From a checkpoint of a small image VAE.
Data: trained on crops of objects in photos (Visual Genome), 15.5 epochs.
Rows from block 0 of the decoder of a small image VAE, named by matrix and row number. Rows with one number belong to one channel. Each number is 500 + 40 x the weight over its row's rms, rounded and kept within 0 to 999. All counts start at 0. Numbers have three digits each.
After each channel's rows are labels from the 100 images, of 14848, where the channel reaches its highest value: "peak at" is the part of the image that holds the peak. Only what is clearly more common there than usual is listed. The data: crops of objects in photos (Visual Genome). In brackets: how many of the 100.
# convs0: first 3x3 conv (decoder.mid.0.convs.0.weight, 96x96x3x3, each kernel summed), inputs 0-95
# convs1: second 3x3 conv (decoder.mid.0.convs.1.weight, 96x96x3x3, transposed, each kernel summed), outputs 0-95

convs0.77:491537493442599498539545540481548514625447545584542633488439510474485435506452522503500490560504486521598500466507446513512459524488526510482518452459498513449482552510532498474575513505490550477513488491467502488516545471494489483485497499498531534582465497480510489457500454572515445519
convs1.77:547415483491471499539518478517526505499512490522430486413495499477475469453515541489404488456478542533472511533563506506532479526461429494495517475476514528395446537493512472494522516472492488495514519297493506555438475452505501432506502472467508488496479502438470505460520450522499540505
peak at: top left (43)

convs0.87:387494457566453425520448476507527494466519503538513502516461486531485505512515539559531377465500487449545488472546526556495497453492499548512442532495527529544483491458491521442535527489490533552509460506534501516452495480510461565511518491521414504445503532461432507488469517373544584495
convs1.87:404502549466503483515528495492496518492485394505526502536478519495535472504536513513578463452496380477525491472481402513432544479478556505498553508510528544610539479462502481489415499536492511513502543570510501451581532494492555512522506531500460477475484504564421528548523515455507451485
peak at: top left (39)

convs0.43:539468489481529486493438545477536526585479482575560557462509506479529451484506511514499565497506474479553474475520517550497467490524461539518482458552504542478472530557447384513470538509523577503495483495549471462512536404491437425462528518566544548552457543442521487455480490590531471489
convs1.43:470534507596537496461440486526540529474505525522552510552460505471492442480446511511560490558493427467496472439485541519581467483521517480487571451504509562560570490539444426485531516521540526494528490448542521432454476468505488462478475538542429461529463536477430519476580454480525453557
peak at: bottom left (93)

convs0.27:454525506394520511523472489446519470507475534516568551450452492545485520496460522476511423516534509515513525523518482439551508555486576519451484455352518473456475584510567535487506489510477547452495540444484468504521499482510481478611550537453472537509509499522483545488436467484495443492
convs1.27:520444499523465506530470479497496492501504384479477490448526483517489524477522515479444495394505547540455516517511592473503537537490474502482459497444500457420507554539587503508489488473474488464502547602475506580437471501501488502549545501426546532476477469527568510479436403529487542466
peak at: top left (38)

convs0.33:538460553457466499513514529457481462549524485506555542461506507593515506506478493497512457495540537516481523528517518446628488523469525538426469474387512483483508585470470474538511498526458527456485516511525444492446512441535543454606560458472551423475555482476522522533510523515480487445
convs1.33:469506494416536502517502482461481489528540479461533502512492483532530547515473508470578476423528536540445509506568436463545563515531481513466435496445507425576578541475503511488501487498465506459484504424532483566415524450500554502555545481425541501464564439553529521553458505465482555489
peak at: top right (98)

convs0.64:493501531501440565464483497505543505404507458491456416476510490560495475489530530459499467531490536519436492530503466471493487495483490554491490498479504473531461459526453503577490537466521477508499498512614537543402468498556475446487511509561471433375492559512526510571529481423454533457
convs1.64:532458474405563519480490517501517498481467427513511493509498504494489499523512472503540499393484443510524490507454470516504465481479497502481476473549474488552513458550477457508494496480519500518524468371520560453513582587522468495494476546548522486535485523580555472509495528462500358411
peak at: bottom left (87)

convs0.84:454490470558471510505414465506559499484513457527522528490470500499494488491512540498524487472522531486513530547495590510492520551518540513472538529408546503553401564585541508506469508484518526464453495473505427497544432397488406482570544505474458528518484497440443544429481495469519552513
convs1.84:456517526515487493509445500513521481495543414502555510485507482499507481450463524482576495515502458515448505521490370477510554527460548480472564474432503505576505552552588489489430500490490516449522511666466472526533511464512468485548521514421500510559475473534534510493491496496493502452
peak at: top left (30)

convs0.30:505476511452582526492408514455492524589473530561473589504483501446485470518518526543394514510544501502563528477535489520493477497487483520486430490543475537494447478523493518474479555508525497519513517481464489508465654429482463437489511518541550545454532518435547458475482499561507485519
convs1.30:557504510541561498490433504490485501494487589510447493525511498488495495489492503524319520650513490481501510553524559514562492492507485491505514504507509563478482483455510540487453525519511487517519526520478488500454535490496495483475486468523497519407512501357483465498568503515498529535
peak at: bottom centre (35); bottom left (30)

convs0.1:542485497481500504455524576532500484536520522546500548440510499481508424503473520488443593488504509462568474436454483539498441475483475530560549485607475501500499448467478388485480501488528523558527504502539535447474503523503522471466453471643505466521457545495518474489452454572505506474
convs1.1:538475489551486496478549520554523509487492523524529504549493510485498476529532497522508515507486548466549480478528410527523445477553514503528539515560485510530473447484478483487526511510528518540495471247525516488503483515500503471453469485576465459530501540467416495482554488503517482507
peak at: bottom left (31)

convs0.68:479497454556383536482468476552515518415559504510470453499515518516526466477494573468556525454507532465444510502525526524478502522531469525535512529521526482569464524496466498498472500476543494487474487560536461532542371394522477489524479431473469474557502480400473539448550511441510493483
convs1.68:508472509587456506498597523561533499480558504521522516487504497490511471487459534501643506405500441496502498526519336500431521503474497479513577500508503521561466515467499522493471503482513510507548489423480474509515510461499488504514487455469476460528459504494500489492529482549506455393
peak at: top centre (41); top left (35)

convs0.94:428460541523450528476446487493488515568511512566540596469475470493471497465574485491534498420521507448565544486506552517471464529487474526505512522464494512550396536534566541458525517515520512496440505467516415528477507470539531525531524501559498558557493505490446512407487475497518610481
convs1.94:516556512562445512482509524485496504479530554510543503414512477508487510476491491495495523473513525499487504633498399498473507493473441489491578523459493523446396510493550501487550500487507501496520499714470467499515513491507513470506493484479487489494458512498514473507505475548489568541
peak at: bottom left (27)

convs0.23:519501473473548485516484513509576519557454553565536577489464496470478457490484522489496513501495459497564481454498464516508430527564537513522553514500497539399468554557563430491461485500520558478509499456525501524531570407477440464484516502546487574540437510473475534413440463540538442515
convs1.23:548444499635505500503527485575552496500525492512495509563472505468485455473456534500582471400487504504468490482514585505522505521548568479499553466482492528553490525567524495501339515505526504478520471529500505549507531491496546496493520489484469484585457504457504527450547449519526468471
peak at: bottom left (60)

convs0.82:512535478457549494550475519458539478618480570561562621513449500469490486503464517505496486488526501512575517461546508488493510541466477524452484464439498514465474584494532499455541502504484564455500509507490490508565521413455483447532546497450517590566485464463476503433478501569506492528
convs1.82:519446500538436493532514494480523504501520496494471500468502500483491486460487545490401514427503525521445504522551480480493490529456386497498493462456503525484438561488522483494529499473490485468519477341488508541447462426484496406508505447443511514495483470438456498467546448536501552601
peak at: bottom right (53)

convs0.51:495491568441547529514600533438453473575468477545527610444484511541508478551461518521524495471569491507585512547512494468535456502443505528446476478415488504456513517413477550500543498535499512527505505472488475479443524505535561528559493480482569429514523481512510480535522495561504452437
convs1.51:492552499412507505514556497407468482514525539493498499397499486524520545512459499500375495555518556519500502547506612481551497495504438506492445523493506470410489493420456528506632498505480498514518515431505505540449501512500528526510509454478528492444547477483505487547474497495486547530
peak at: top right (95)

convs0.86:496520499410611505490556551468453499560486451537511591440469484461473444508480534530503524524517495523568530466503492514486463506458507504522461509494503508413474446493487540464563525503511504553455510509501502494469608537505477507515511524570540518405473557546488463508447471588515467432
convs1.86:487475498497576496509558496524496509502457539505459489448492508489496494486524509506358491556492541501500518594480566517524458509512478502528507502509529510354505490478509525530592525509494492529448509368493525501493466520501462531486508482532497518389462520442489489485473494550501586479
peak at: bottom centre (32); bottom left (32)

convs0.6:425507503497500537515502502468534479522541487573529648473483434534498474492506552479508483518599502489606490488573502472473465492492482563493481505477487538506423525528515486425532549486529559507505543523524442533429537420532433492565544541546521492497494545452481470481514472507500527495
convs1.6:373526475490574505497548531486508463451475536503543515523523451517514469490500522479534530575524400537519487394456525473481541487519561489485546482481486530560505504450497479418448495477499514500522519628513489491510521502508574535538486560477506500493488502546432480535476494519492393495
peak at: top left (79)

convs0.22:474509466541424510496503469511541479431522474509445450498517498539501496547476543506456503516494504493500481507538512518467518491491498521513503533505507506505558512447366507502433501483515485531555495429534505495486287482492523559496469519476457382505496497466465515502513452463512521515
convs1.22:513509474488472502507471514555518499496529420505515503592529497509515512532437499491536504523502488475537495520514420499508519498529478493507527510538494476574579488453399512510433498485502515521543505552498510476542319504493526541508488523504494445640506497549494486510564560459499464481
peak at: bottom right (28)

convs0.24:449539512471495489489420514460492512491514517535607508443480462578483504500504493476452472433472530474533555456485522510483460513451503558478498550394521524496414459616563527506441503475491544494468531497555461527446524549547540501517523526549469522495482518503439501521406500466503549536
convs1.24:440482474503445509518536510506485530480532478510498495376518501524482525504534480477439499347491604517505504503520457492456501490471507509500533509511516468392427493509537506487457497485497506517478538480494515493562521538508545515522491554499494466546423513534593484509376464514479509558
peak at: top right (56)

convs0.35:482528483512487507486510546519480510512537581558491589422481477511479436527485543520515515569566536508567502510519455503452423476463492495508440510524451474509467494405517501465561490496521504544559495502510497549529527462533588444530431404513510542492499493402485485496508466555531468421
convs1.35:550431454591499518506588514570511508471576502507458495432516502498487502524509531503493504381514538501522509554547507499500481509476452493540547537531502503487546483400480540515551506481501496555559515433466502550520512469499568476500482430497504508424450505463526475497546485546500417403
peak at: top right (33)

convs0.72:530480499452546501510539520476477506618465498560532646514468514428511453502433526526515523510535484483592510427523477530491486524558496498522492460531494524463492527502470469488571526516525534509464469542496469473519481408477435503509492484511531528595485495439492481430529535560537459465
convs1.72:526452494546521490506569491494517520499507517520482505506476525469486487464475517510423496563499510493478499513490547530555488507536468492519569479501531565486411517475519519469622523512511502511525495394500451494408461425499408492484491453499462484509490507385469497466606477508515593513
peak at: bottom left (34)

convs0.56:525428493557369492487445484474466493472533462489539477512542502531529542521515500509516543547503546460505498463454513523478519499532395545531491534532499502516391473493485455518424478512532525522498497524567479526454347490490486525512509490530483450553541477440462520483441456476539498527
convs1.56:514457480578408484503439497484476506506528472480534505639512485521515536536531472499639518568499492467529482465458395491471510479507481530525557560552484479554392489487471504497470485508498515513472524475544476437466448495492521534477500527520472438577516500457450520505515522495506486497
peak at: middle left (39)

convs0.83:496474449558428512472444451531484509354524454456398402509541495499484506504517531505441511474486503516430514505480497515465546499532499489529483523543516491524508441500441536508418499481524434525506499493582521515487411526490494519509500522505447435395495515477494525523502479430508470480
convs1.83:479447486517550502486484499564497510502522475503487495579507500502513499525487496510577502511494460478527513472471471509401529495519566506510498507554502484627578471508454550534401514506499500514471493534488506453561480547498545588499509537527495467520476511547563495512494579523497358421
peak at: bottom centre (31)