{
  "train_examples": 123503,
  "encoder_activation": "gelu",
  "encoder_qk_norm": false,
  "encoder_parallel_block": false,
  "encoder_experts_per_token": 2,
  "encoder_conv_stem": false,
  "encoder_width": 160,
  "encoder_register_tokens": 4,
  "decoder_widths": [48, 96, 96],
  "decoder_blocks_per_level": 2,
  "decoder_attention": false,
  "lr": 0.0028,
  "batch_size": 256,
  "final_lr_fraction": 0.05
}
Rows from expert 51 of block 7 of the encoder, named by matrix and row number. Rows with one number belong to one neuron. Each number is 500 + 50 x the weight over its row's rms, rounded and kept within 0 to 999. All counts start at 0. Numbers have three digits each. After the name is the row's rms in percent of the matrix's.
# up: expert up (encoder.blocks.7.mlp.up, 64x32x160), inputs 0-79
# down: expert down (encoder.blocks.7.mlp.down, 64x160x32, transposed), outputs 0-79
up.0 084:530530431446512480456559491544516490509469623539528533463521476305455543510535560491454364472461554454561488387450518468503488452487445492578545491497460503442428465488535498513702503482503500470495498453501492579445514470514411471544523507
up.1 097:528519462472494492424479501567434431425545532534449422468460560515466464496467570513403512493508398423502502448516474505556499470513563469499426440503417486514538524460456450515625499498497498506498485483580549428504444392488505626530490450
up.2 095:497531403487391502520531462486519496441434454497515546461514507484381539460554556562489567507527477410467471500479522487525526440530480476474543448519460550504478537477468446462536482508548549476487531478576427571598473488495522429577548431
up.3 104:468562571444489432507568475476577598549530498518544567484531432431494479528406506454548558506532606576466522470568517438457399480526373500529469495516554507487542459514512548518389451501518538457523479551418327487541586498477534467404499560
up.4 104:389521596489537484544571494480539605619531478539541583547555446452528485494486447482558476450524640594522500426497480499493437512431457529513538543527555490483527472537554492500443487523511491524542510537384448506495565570494494419438484573
up.5 098:520538551409507478469493501506594502538621432480550524520505455475548532466466461506592431440499554466489538411499484497434440484554480484500508520511569519437531491511540566548418480488512474486452459589431381466468517463481571541399551547
up.6 109:622489467491507494429475501557426396387549544499420415488450568495497464486475555534412488518485415439538552477530462542536512472537587466506446495465422466494498509490485524560638491465470493497471438474607581469479422415496500631556537440
up.7 084:361504495510542505580592482459519554613468521530544555529547469463498521498519488507529441441516600589524468464447507502523501524415493530537527559511540495506494489532553477474470508511530507512519542436448527555491573599526448384479490521
up.8 079:489487440522552453476417468449465456464489576503448395527492527562542406490420512488424537560551427520455497615542439572590511605490560530525432472528458505524498534499496456486479462503520464518542508476521600457514522537487450556453532463
up.9 127:442552575471515421535570480456535632553521523496531543485539455474475462517406512431531598524557592571504504524575483472497400481486387488512441507503549521531572445505515558521409448474514570467543480510405361502575588508516477445408497566
up.10 100:451506513501564507529524514540477543585510462568504525581563550471537498477543452536530436468507574514522484451463449546543495544431545548505570536541474490479467553527555434462548495550517448572543544507461528529450515546515460479493501524
up.11 103:537470473535440547456454487471524440380425446466462539429452510526444509480603500554455472534476437395553530539512476510492553475541513438477553488459457504487451469472485447566586517450490505489461441490592523571488446510503481508631546433
up.12 102:452545512478458445515549429456543582493511511513518533463519453491460461530420526492503624513557531549457485533567520449515436453510407477532480490507519531551572459464485529491389471478531562438510503493452384505608565505494496459468515460
up.13 122:494553566451536417539525493467531626537566491509548518529557481491519441534410469471577611538542567543468510534593488491486408476523423519526462529524548528543587486485531570507374459506526530468527487533394342486567563495507481478372528531
up.14 114:435526545473539490575545516490539587616560447552550549576566482482538502500497424526590483433514605563480494447485491509492457513458461559520555549552544495490512514499553494468427493551536473518522537525418416513497568547487507442420504550
up.15 093:671469502522471529444418515525438403397530483488415423497441561532511477478474466532422510501478369412507553500500464537522545524554558490479453484473441449485442518495468521547579491489467449503461444503612555434478448417464542640533527480
up.16 104:444528540502445532578572512512521591583526479521540524485536451470484546539437491443547573380533539544507467415478558413461457511458383518468455468526542483521532469477459529459438495535528535490515538519490371443541611469493560423430398640
up.17 119:566507413486463531434475499543456374426453507500477482478458557497465541482561533554400431491468420431520505445447494545557555488533607502487521463491426481455424523512497411508705517500495468501475490479609608484464445469495469552610522418
up.18 124:556515438492466552454477525550449357427454503481473449483459559501460550477558546527400431485453413430540506437424507521533548459517600491485510471485447455452431518508487425512694531503483489494458489468609607474452433442498492553597495439
up.19 064:449475438538551466533500480492458584528473508537492502559577530565505465471538472513540526513561507542490440558548433595597527580432603542471481509519460545563508517557524435428523473515538505550590568485505544539533583552551417464465530506
up.20 100:572492415500501547465494534573411403420510547509485462458464566480488519497569540569450407484448441429551509466461519521521550451476578486505513515475436467493458493473498466517721534495479496487459490414626609520439456457507462548598485426
up.21 075:493520585461467472506488500474559542543574491487487495555505420452538509486375484470523468475546555497480532476525463484455448584487385508516428488534557496432496485489506578526390437512513465503510475595447374424511559483448601500369505607
up.22 085:548470402519475542494396499460526407408487392464498474487476552612486543469639482588542472538448396406481486584473487580515587476531623505436566510495492527511468548499512434482499529512520463515455516503564552546489397485509514544545552409
up.23 079:525496467513488497412403515570402425455520493546426422520458551573500463483487485540401492484505370392480516462519471534574524539499562509503448458509406466499491572493487450501587490528492432547509487501581564402493446427464525617529525433
up.24 099:451513504524521437562477489428477613516517507489515486527537489588507435496438467503548636523550467534450486621587466547542475547495467528473405510524522552573577498515507512475380467506546530501546516476492422500596593544515451483380524509
up.25 158:557501447522453602497463529545448393367460462487448466473467549482439523504581505588430471514439437358541518483453523454491541446514530466490519495474434448481454515427449453523636541501472504481424482451635526522467426454475527538645484439
up.26 115:440531582515493457543550476427544621541483495463524545462525443507473479513437511430528594536555566598503507553575477476493423502495408479480445497489572519541550437527489548521400451467507566474539476512432389501586580539518495427418485568
up.27 078:468482626580458599545491555494446550587445404523438512517473457510479505513564428502477458466470535521535514444452509410474496522427414493498546519473500401500470508503459496516503500556480482509502486539525479503486495539476578418573445530
up.28 073:578489521485497527420525481548540480450510481498464566470501511400486523464544496502469371485482538391591522397470434521502508488514504458531558487474479498419435468511542477554638491464476449504491459547494519557433460455515451545570556515
up.29 077:454480487534487491427483439473454468456437548490469481455453501548471450509472508466408562492533378517521483553506470528580485557541547483464409413473465488537515478500455430503502517467505484482517492480552606453539543524508417517536485466
up.30 078:509471406513454506427425462447483392419420516481473450470431493534465519493512516518410485522507349432470512551458482525553567584560536478502415409491466496467400518475457418512538499492519450484475480496616573490507498533462463544556532443
up.31 095:535502405441457480444468473466595415390524473461538487416448480577449526491517533517510551485491394432457498544495500504479494445624528461469456443486508539520532464465481495511460508470526507437439489518526497492525474432497517579500562417
down.0 104:478460492512534522524437445479511493388513616450466445591573482524502477473460565510430485503565503485528512526560495526536462499574587482467371572470521523538609457558448607533501500449482531518447470442562562489452485508559518462523471470
down.1 087:543569520438564427486524498514531492465527593532480510437529500453536431541438591446481532524560622558481513508582485460476458426508485497551572471494463508495503535485498560512569475492496522490564483521392456433516539320484528580422428555
down.2 113:435491510492477474551472509450480670530523517503493461579595354606520511463482449473580543439505582495491509463507488488481356508461458514461379520485500529493634504491498547503484478511504505527520497479482414451480523476483521423400419556
down.3 094:507440498507495522466574475535512481562463436472549572506524507448463632474527423488516489438473444441532507377391541533530469570530491487498494466508553512461474493529523431518513529493473491501473483515547557532467539582502447455588546488
down.4 088:515437489569470587500516485505428493493502442458510463490439573512534561490534454539550473519462365473509501520402572504531615573474514485494470544499530485539435503508482517511444526484496506456419496471641542576520461655520504486567579505
down.5 097:525441490496479533427511464550530422482505385444532573525538554503530621456507499542554513488522443456508511423481519537465569546607571471456499469527545531473466448566496493526479523479482474500447478548570507527498514589527551592566591479
down.6 094:513569497453562451478495500529543409430529581525466490477531506469475418515447615503389514521574602498488487495608436493506455406558524491522533512500450496484519491486501521492566477490504526489531506510426484463522539339504508562511498437
down.7 093:485447486573474586534469503454435554501485543488462400489436527540539489502540478501497434557443354523499487607445540490549582560455493501521466579487503493572456512494463550490417535495509493467421515446627550569487404666509496481514531539
down.8 085:562552524502554450507400530433507515539493580555438421428383502474525379514503479457446425558450471594441503642520443469525515533426457522638632519508476480543374546474518523488469474515531459485523508507388525486463443435459470558447514531
down.9 105:487472489498504497486575466516505476565444462479553596523490507425443589476532440482486509471476479476518492406385526535547499551504499495543522476501538518471450517537541409502497511488477520493496502497503566562490562597511433383611572469
down.10 101:551494502553475593521456523482408505451534491474459365472408568559584462498505525541552467554494390530479498619487561476490676495439523495475473605483506494560434501500455603503456513485518518456420502477638488533525428536519566574441508530
down.11 109:414534491495490446497417481508530504444488486499463553610596413579417396485492528529430592511558587427503483507615405506507412449544494501452442477487448533477621452476509458482466471492493526544537519496425426499545537481516477432531519415
down.12 113:472484488455500449531564494472546540598452499506572569512555428454424612477525401440535511412444518495497498414382531515502368543528459513556471456508523533457528542509553438492510509512500499497505507490446520506434555526482430379511523533
down.13 105:527474490476502480473561489512514459575468420483577569504466519434467607466532421499544488472451455481490495414378531534505524549514506503542531491517537518459407522541561426496498506496496488478476501510487545554469565578501451459554594470
down.14 095:553436474534459576503468507487448507507521430473503429480439573534562592462536448539595448502448351497489495540408565510492618584484518497477465542514521496530408501514478545500472529502513480462410505477643519557479439623509538566501569531
down.15 088:535545515471560456452446516535546409464545495535463500479530525503518404517462569517449493527557586500485490494643396512493464447539525506480568467518456499468498471487508488490549475508504461524561508549395483436509531351496513627462482436
down.16 127:498406500539504579493553512477454573568492478513517467425505521519571577527573407463606437455400435520546502447419595529496467562432491494491502460490521492521502503508475477503556557504469444543524499497582550502437445551485473530463439599
down.17 105:499551515490522479518459509494500503404542572511454444482521493526515398543452583513461511533556565501503512564629464466478479419512498496462469540484468472520570487453466574514518485497506506500519488502474444436518474387498532555435399502
down.18 103:494546512505527500511486513501509467401536569503459454485518511537511404548451605506453523547559562511503513560628488457471498411522519493445490513482477465530580472463450574513523491493503520507515486499487478431518482385508555543446400495
down.19 083:494528492505466527568452523436449600528498550535452391461407480526565401497530484482549459528431462600456492636471503470493575468405492521585565587494471497549439546508488542459438496524540486473504537457492468543471403540466512520410501550
down.20 095:502557477494501503532477505498505472384519618516444445488508517488457414534460624520400514517555553483512494577584498467493496419525514505471423545494446462534559492444442564492544491499524551485497510458541486478528477396512533509533429473
down.21 093:551406526532535540406504461547509462548517395475486522481509560478555580448501453503513438477508417492513510404476473545555513618512538466512562443521544516478425462569496461522499513481462435542501481557550572490496474562505510603553560492
down.22 105:450539514493452472533403536453512555499537447505489461568494413611546425486481499532572538545517523522442510595567451466424522452490489522442494534508481505499551482477509553488406462527538474503495507520438391469521455510474583541377491497
down.23 075:567546525459544466495492510515507482462548515523445467420477528475565412521453563457531492518531580570473515531596475464468488432480482487548618496492467491508474514469490551515531486496509485493546485533413452434515480332480545631399441552
down.24 131:509515487476472458510508504439505572636454486558504515478396467428516505479549427469511432517426481576457476514382472518545528545414462530608606478520471506489348573510562423453466488533531452491543542482424524567478457598454454456502571504
down.25 120:493542497517494509514440514515501481376529509498456482532560479555454427519466575547451586507553541426510490536607498457461468417533498487414408517488452475508599455441458553496524488495505547503486505494535426459530526374517551514522443465
down.26 097:449473502520496491487582468520505485587447442491555603541486489437431563481537439488475513478486490464515495406401497539560473551491491507523526456503533505463472512529546381495463503499478507504515506500487565552511547627506427356603559450
down.27 094:469415527591491585504514497558395488503552401448456454511497557596504494500498476504559474479532465441571497488546517547532490517431496479398501462465524485507578440476458465524484503460453486554512483515599533464574456517547499479456453504
down.28 097:457496511508543492436417447550525441406522501462456542609608487552514426480469578545431565517595577441511498475630424523510481471599569464447442543491491540493612422559476525521477485466471520539513485526487488497532525488538522535552529400
down.29 087:470555530495560452517494515461502551534477605548488497443470458477493367577508490442457477568457554571497502567571456474491430458465449519584571479474479492530501546472519472487495487512498467506587512509357491479473488438466414460405429549
down.30 087:492531544513541446487400501459518564522523578538421448498494428523533367511457504456399441550519529552473506582625367479522419524467452501549563489487477501516495491483503529497455456503499435538557499539387473430484431436469474556410443525
down.31 104:420568487400495386496490520443616519562473533537548563526580372537480519499502496458514531489491585567441491485514460481408392475590484513523509451516475546459542516510543488467497499530519481507529522533345431457439527486463524525416497540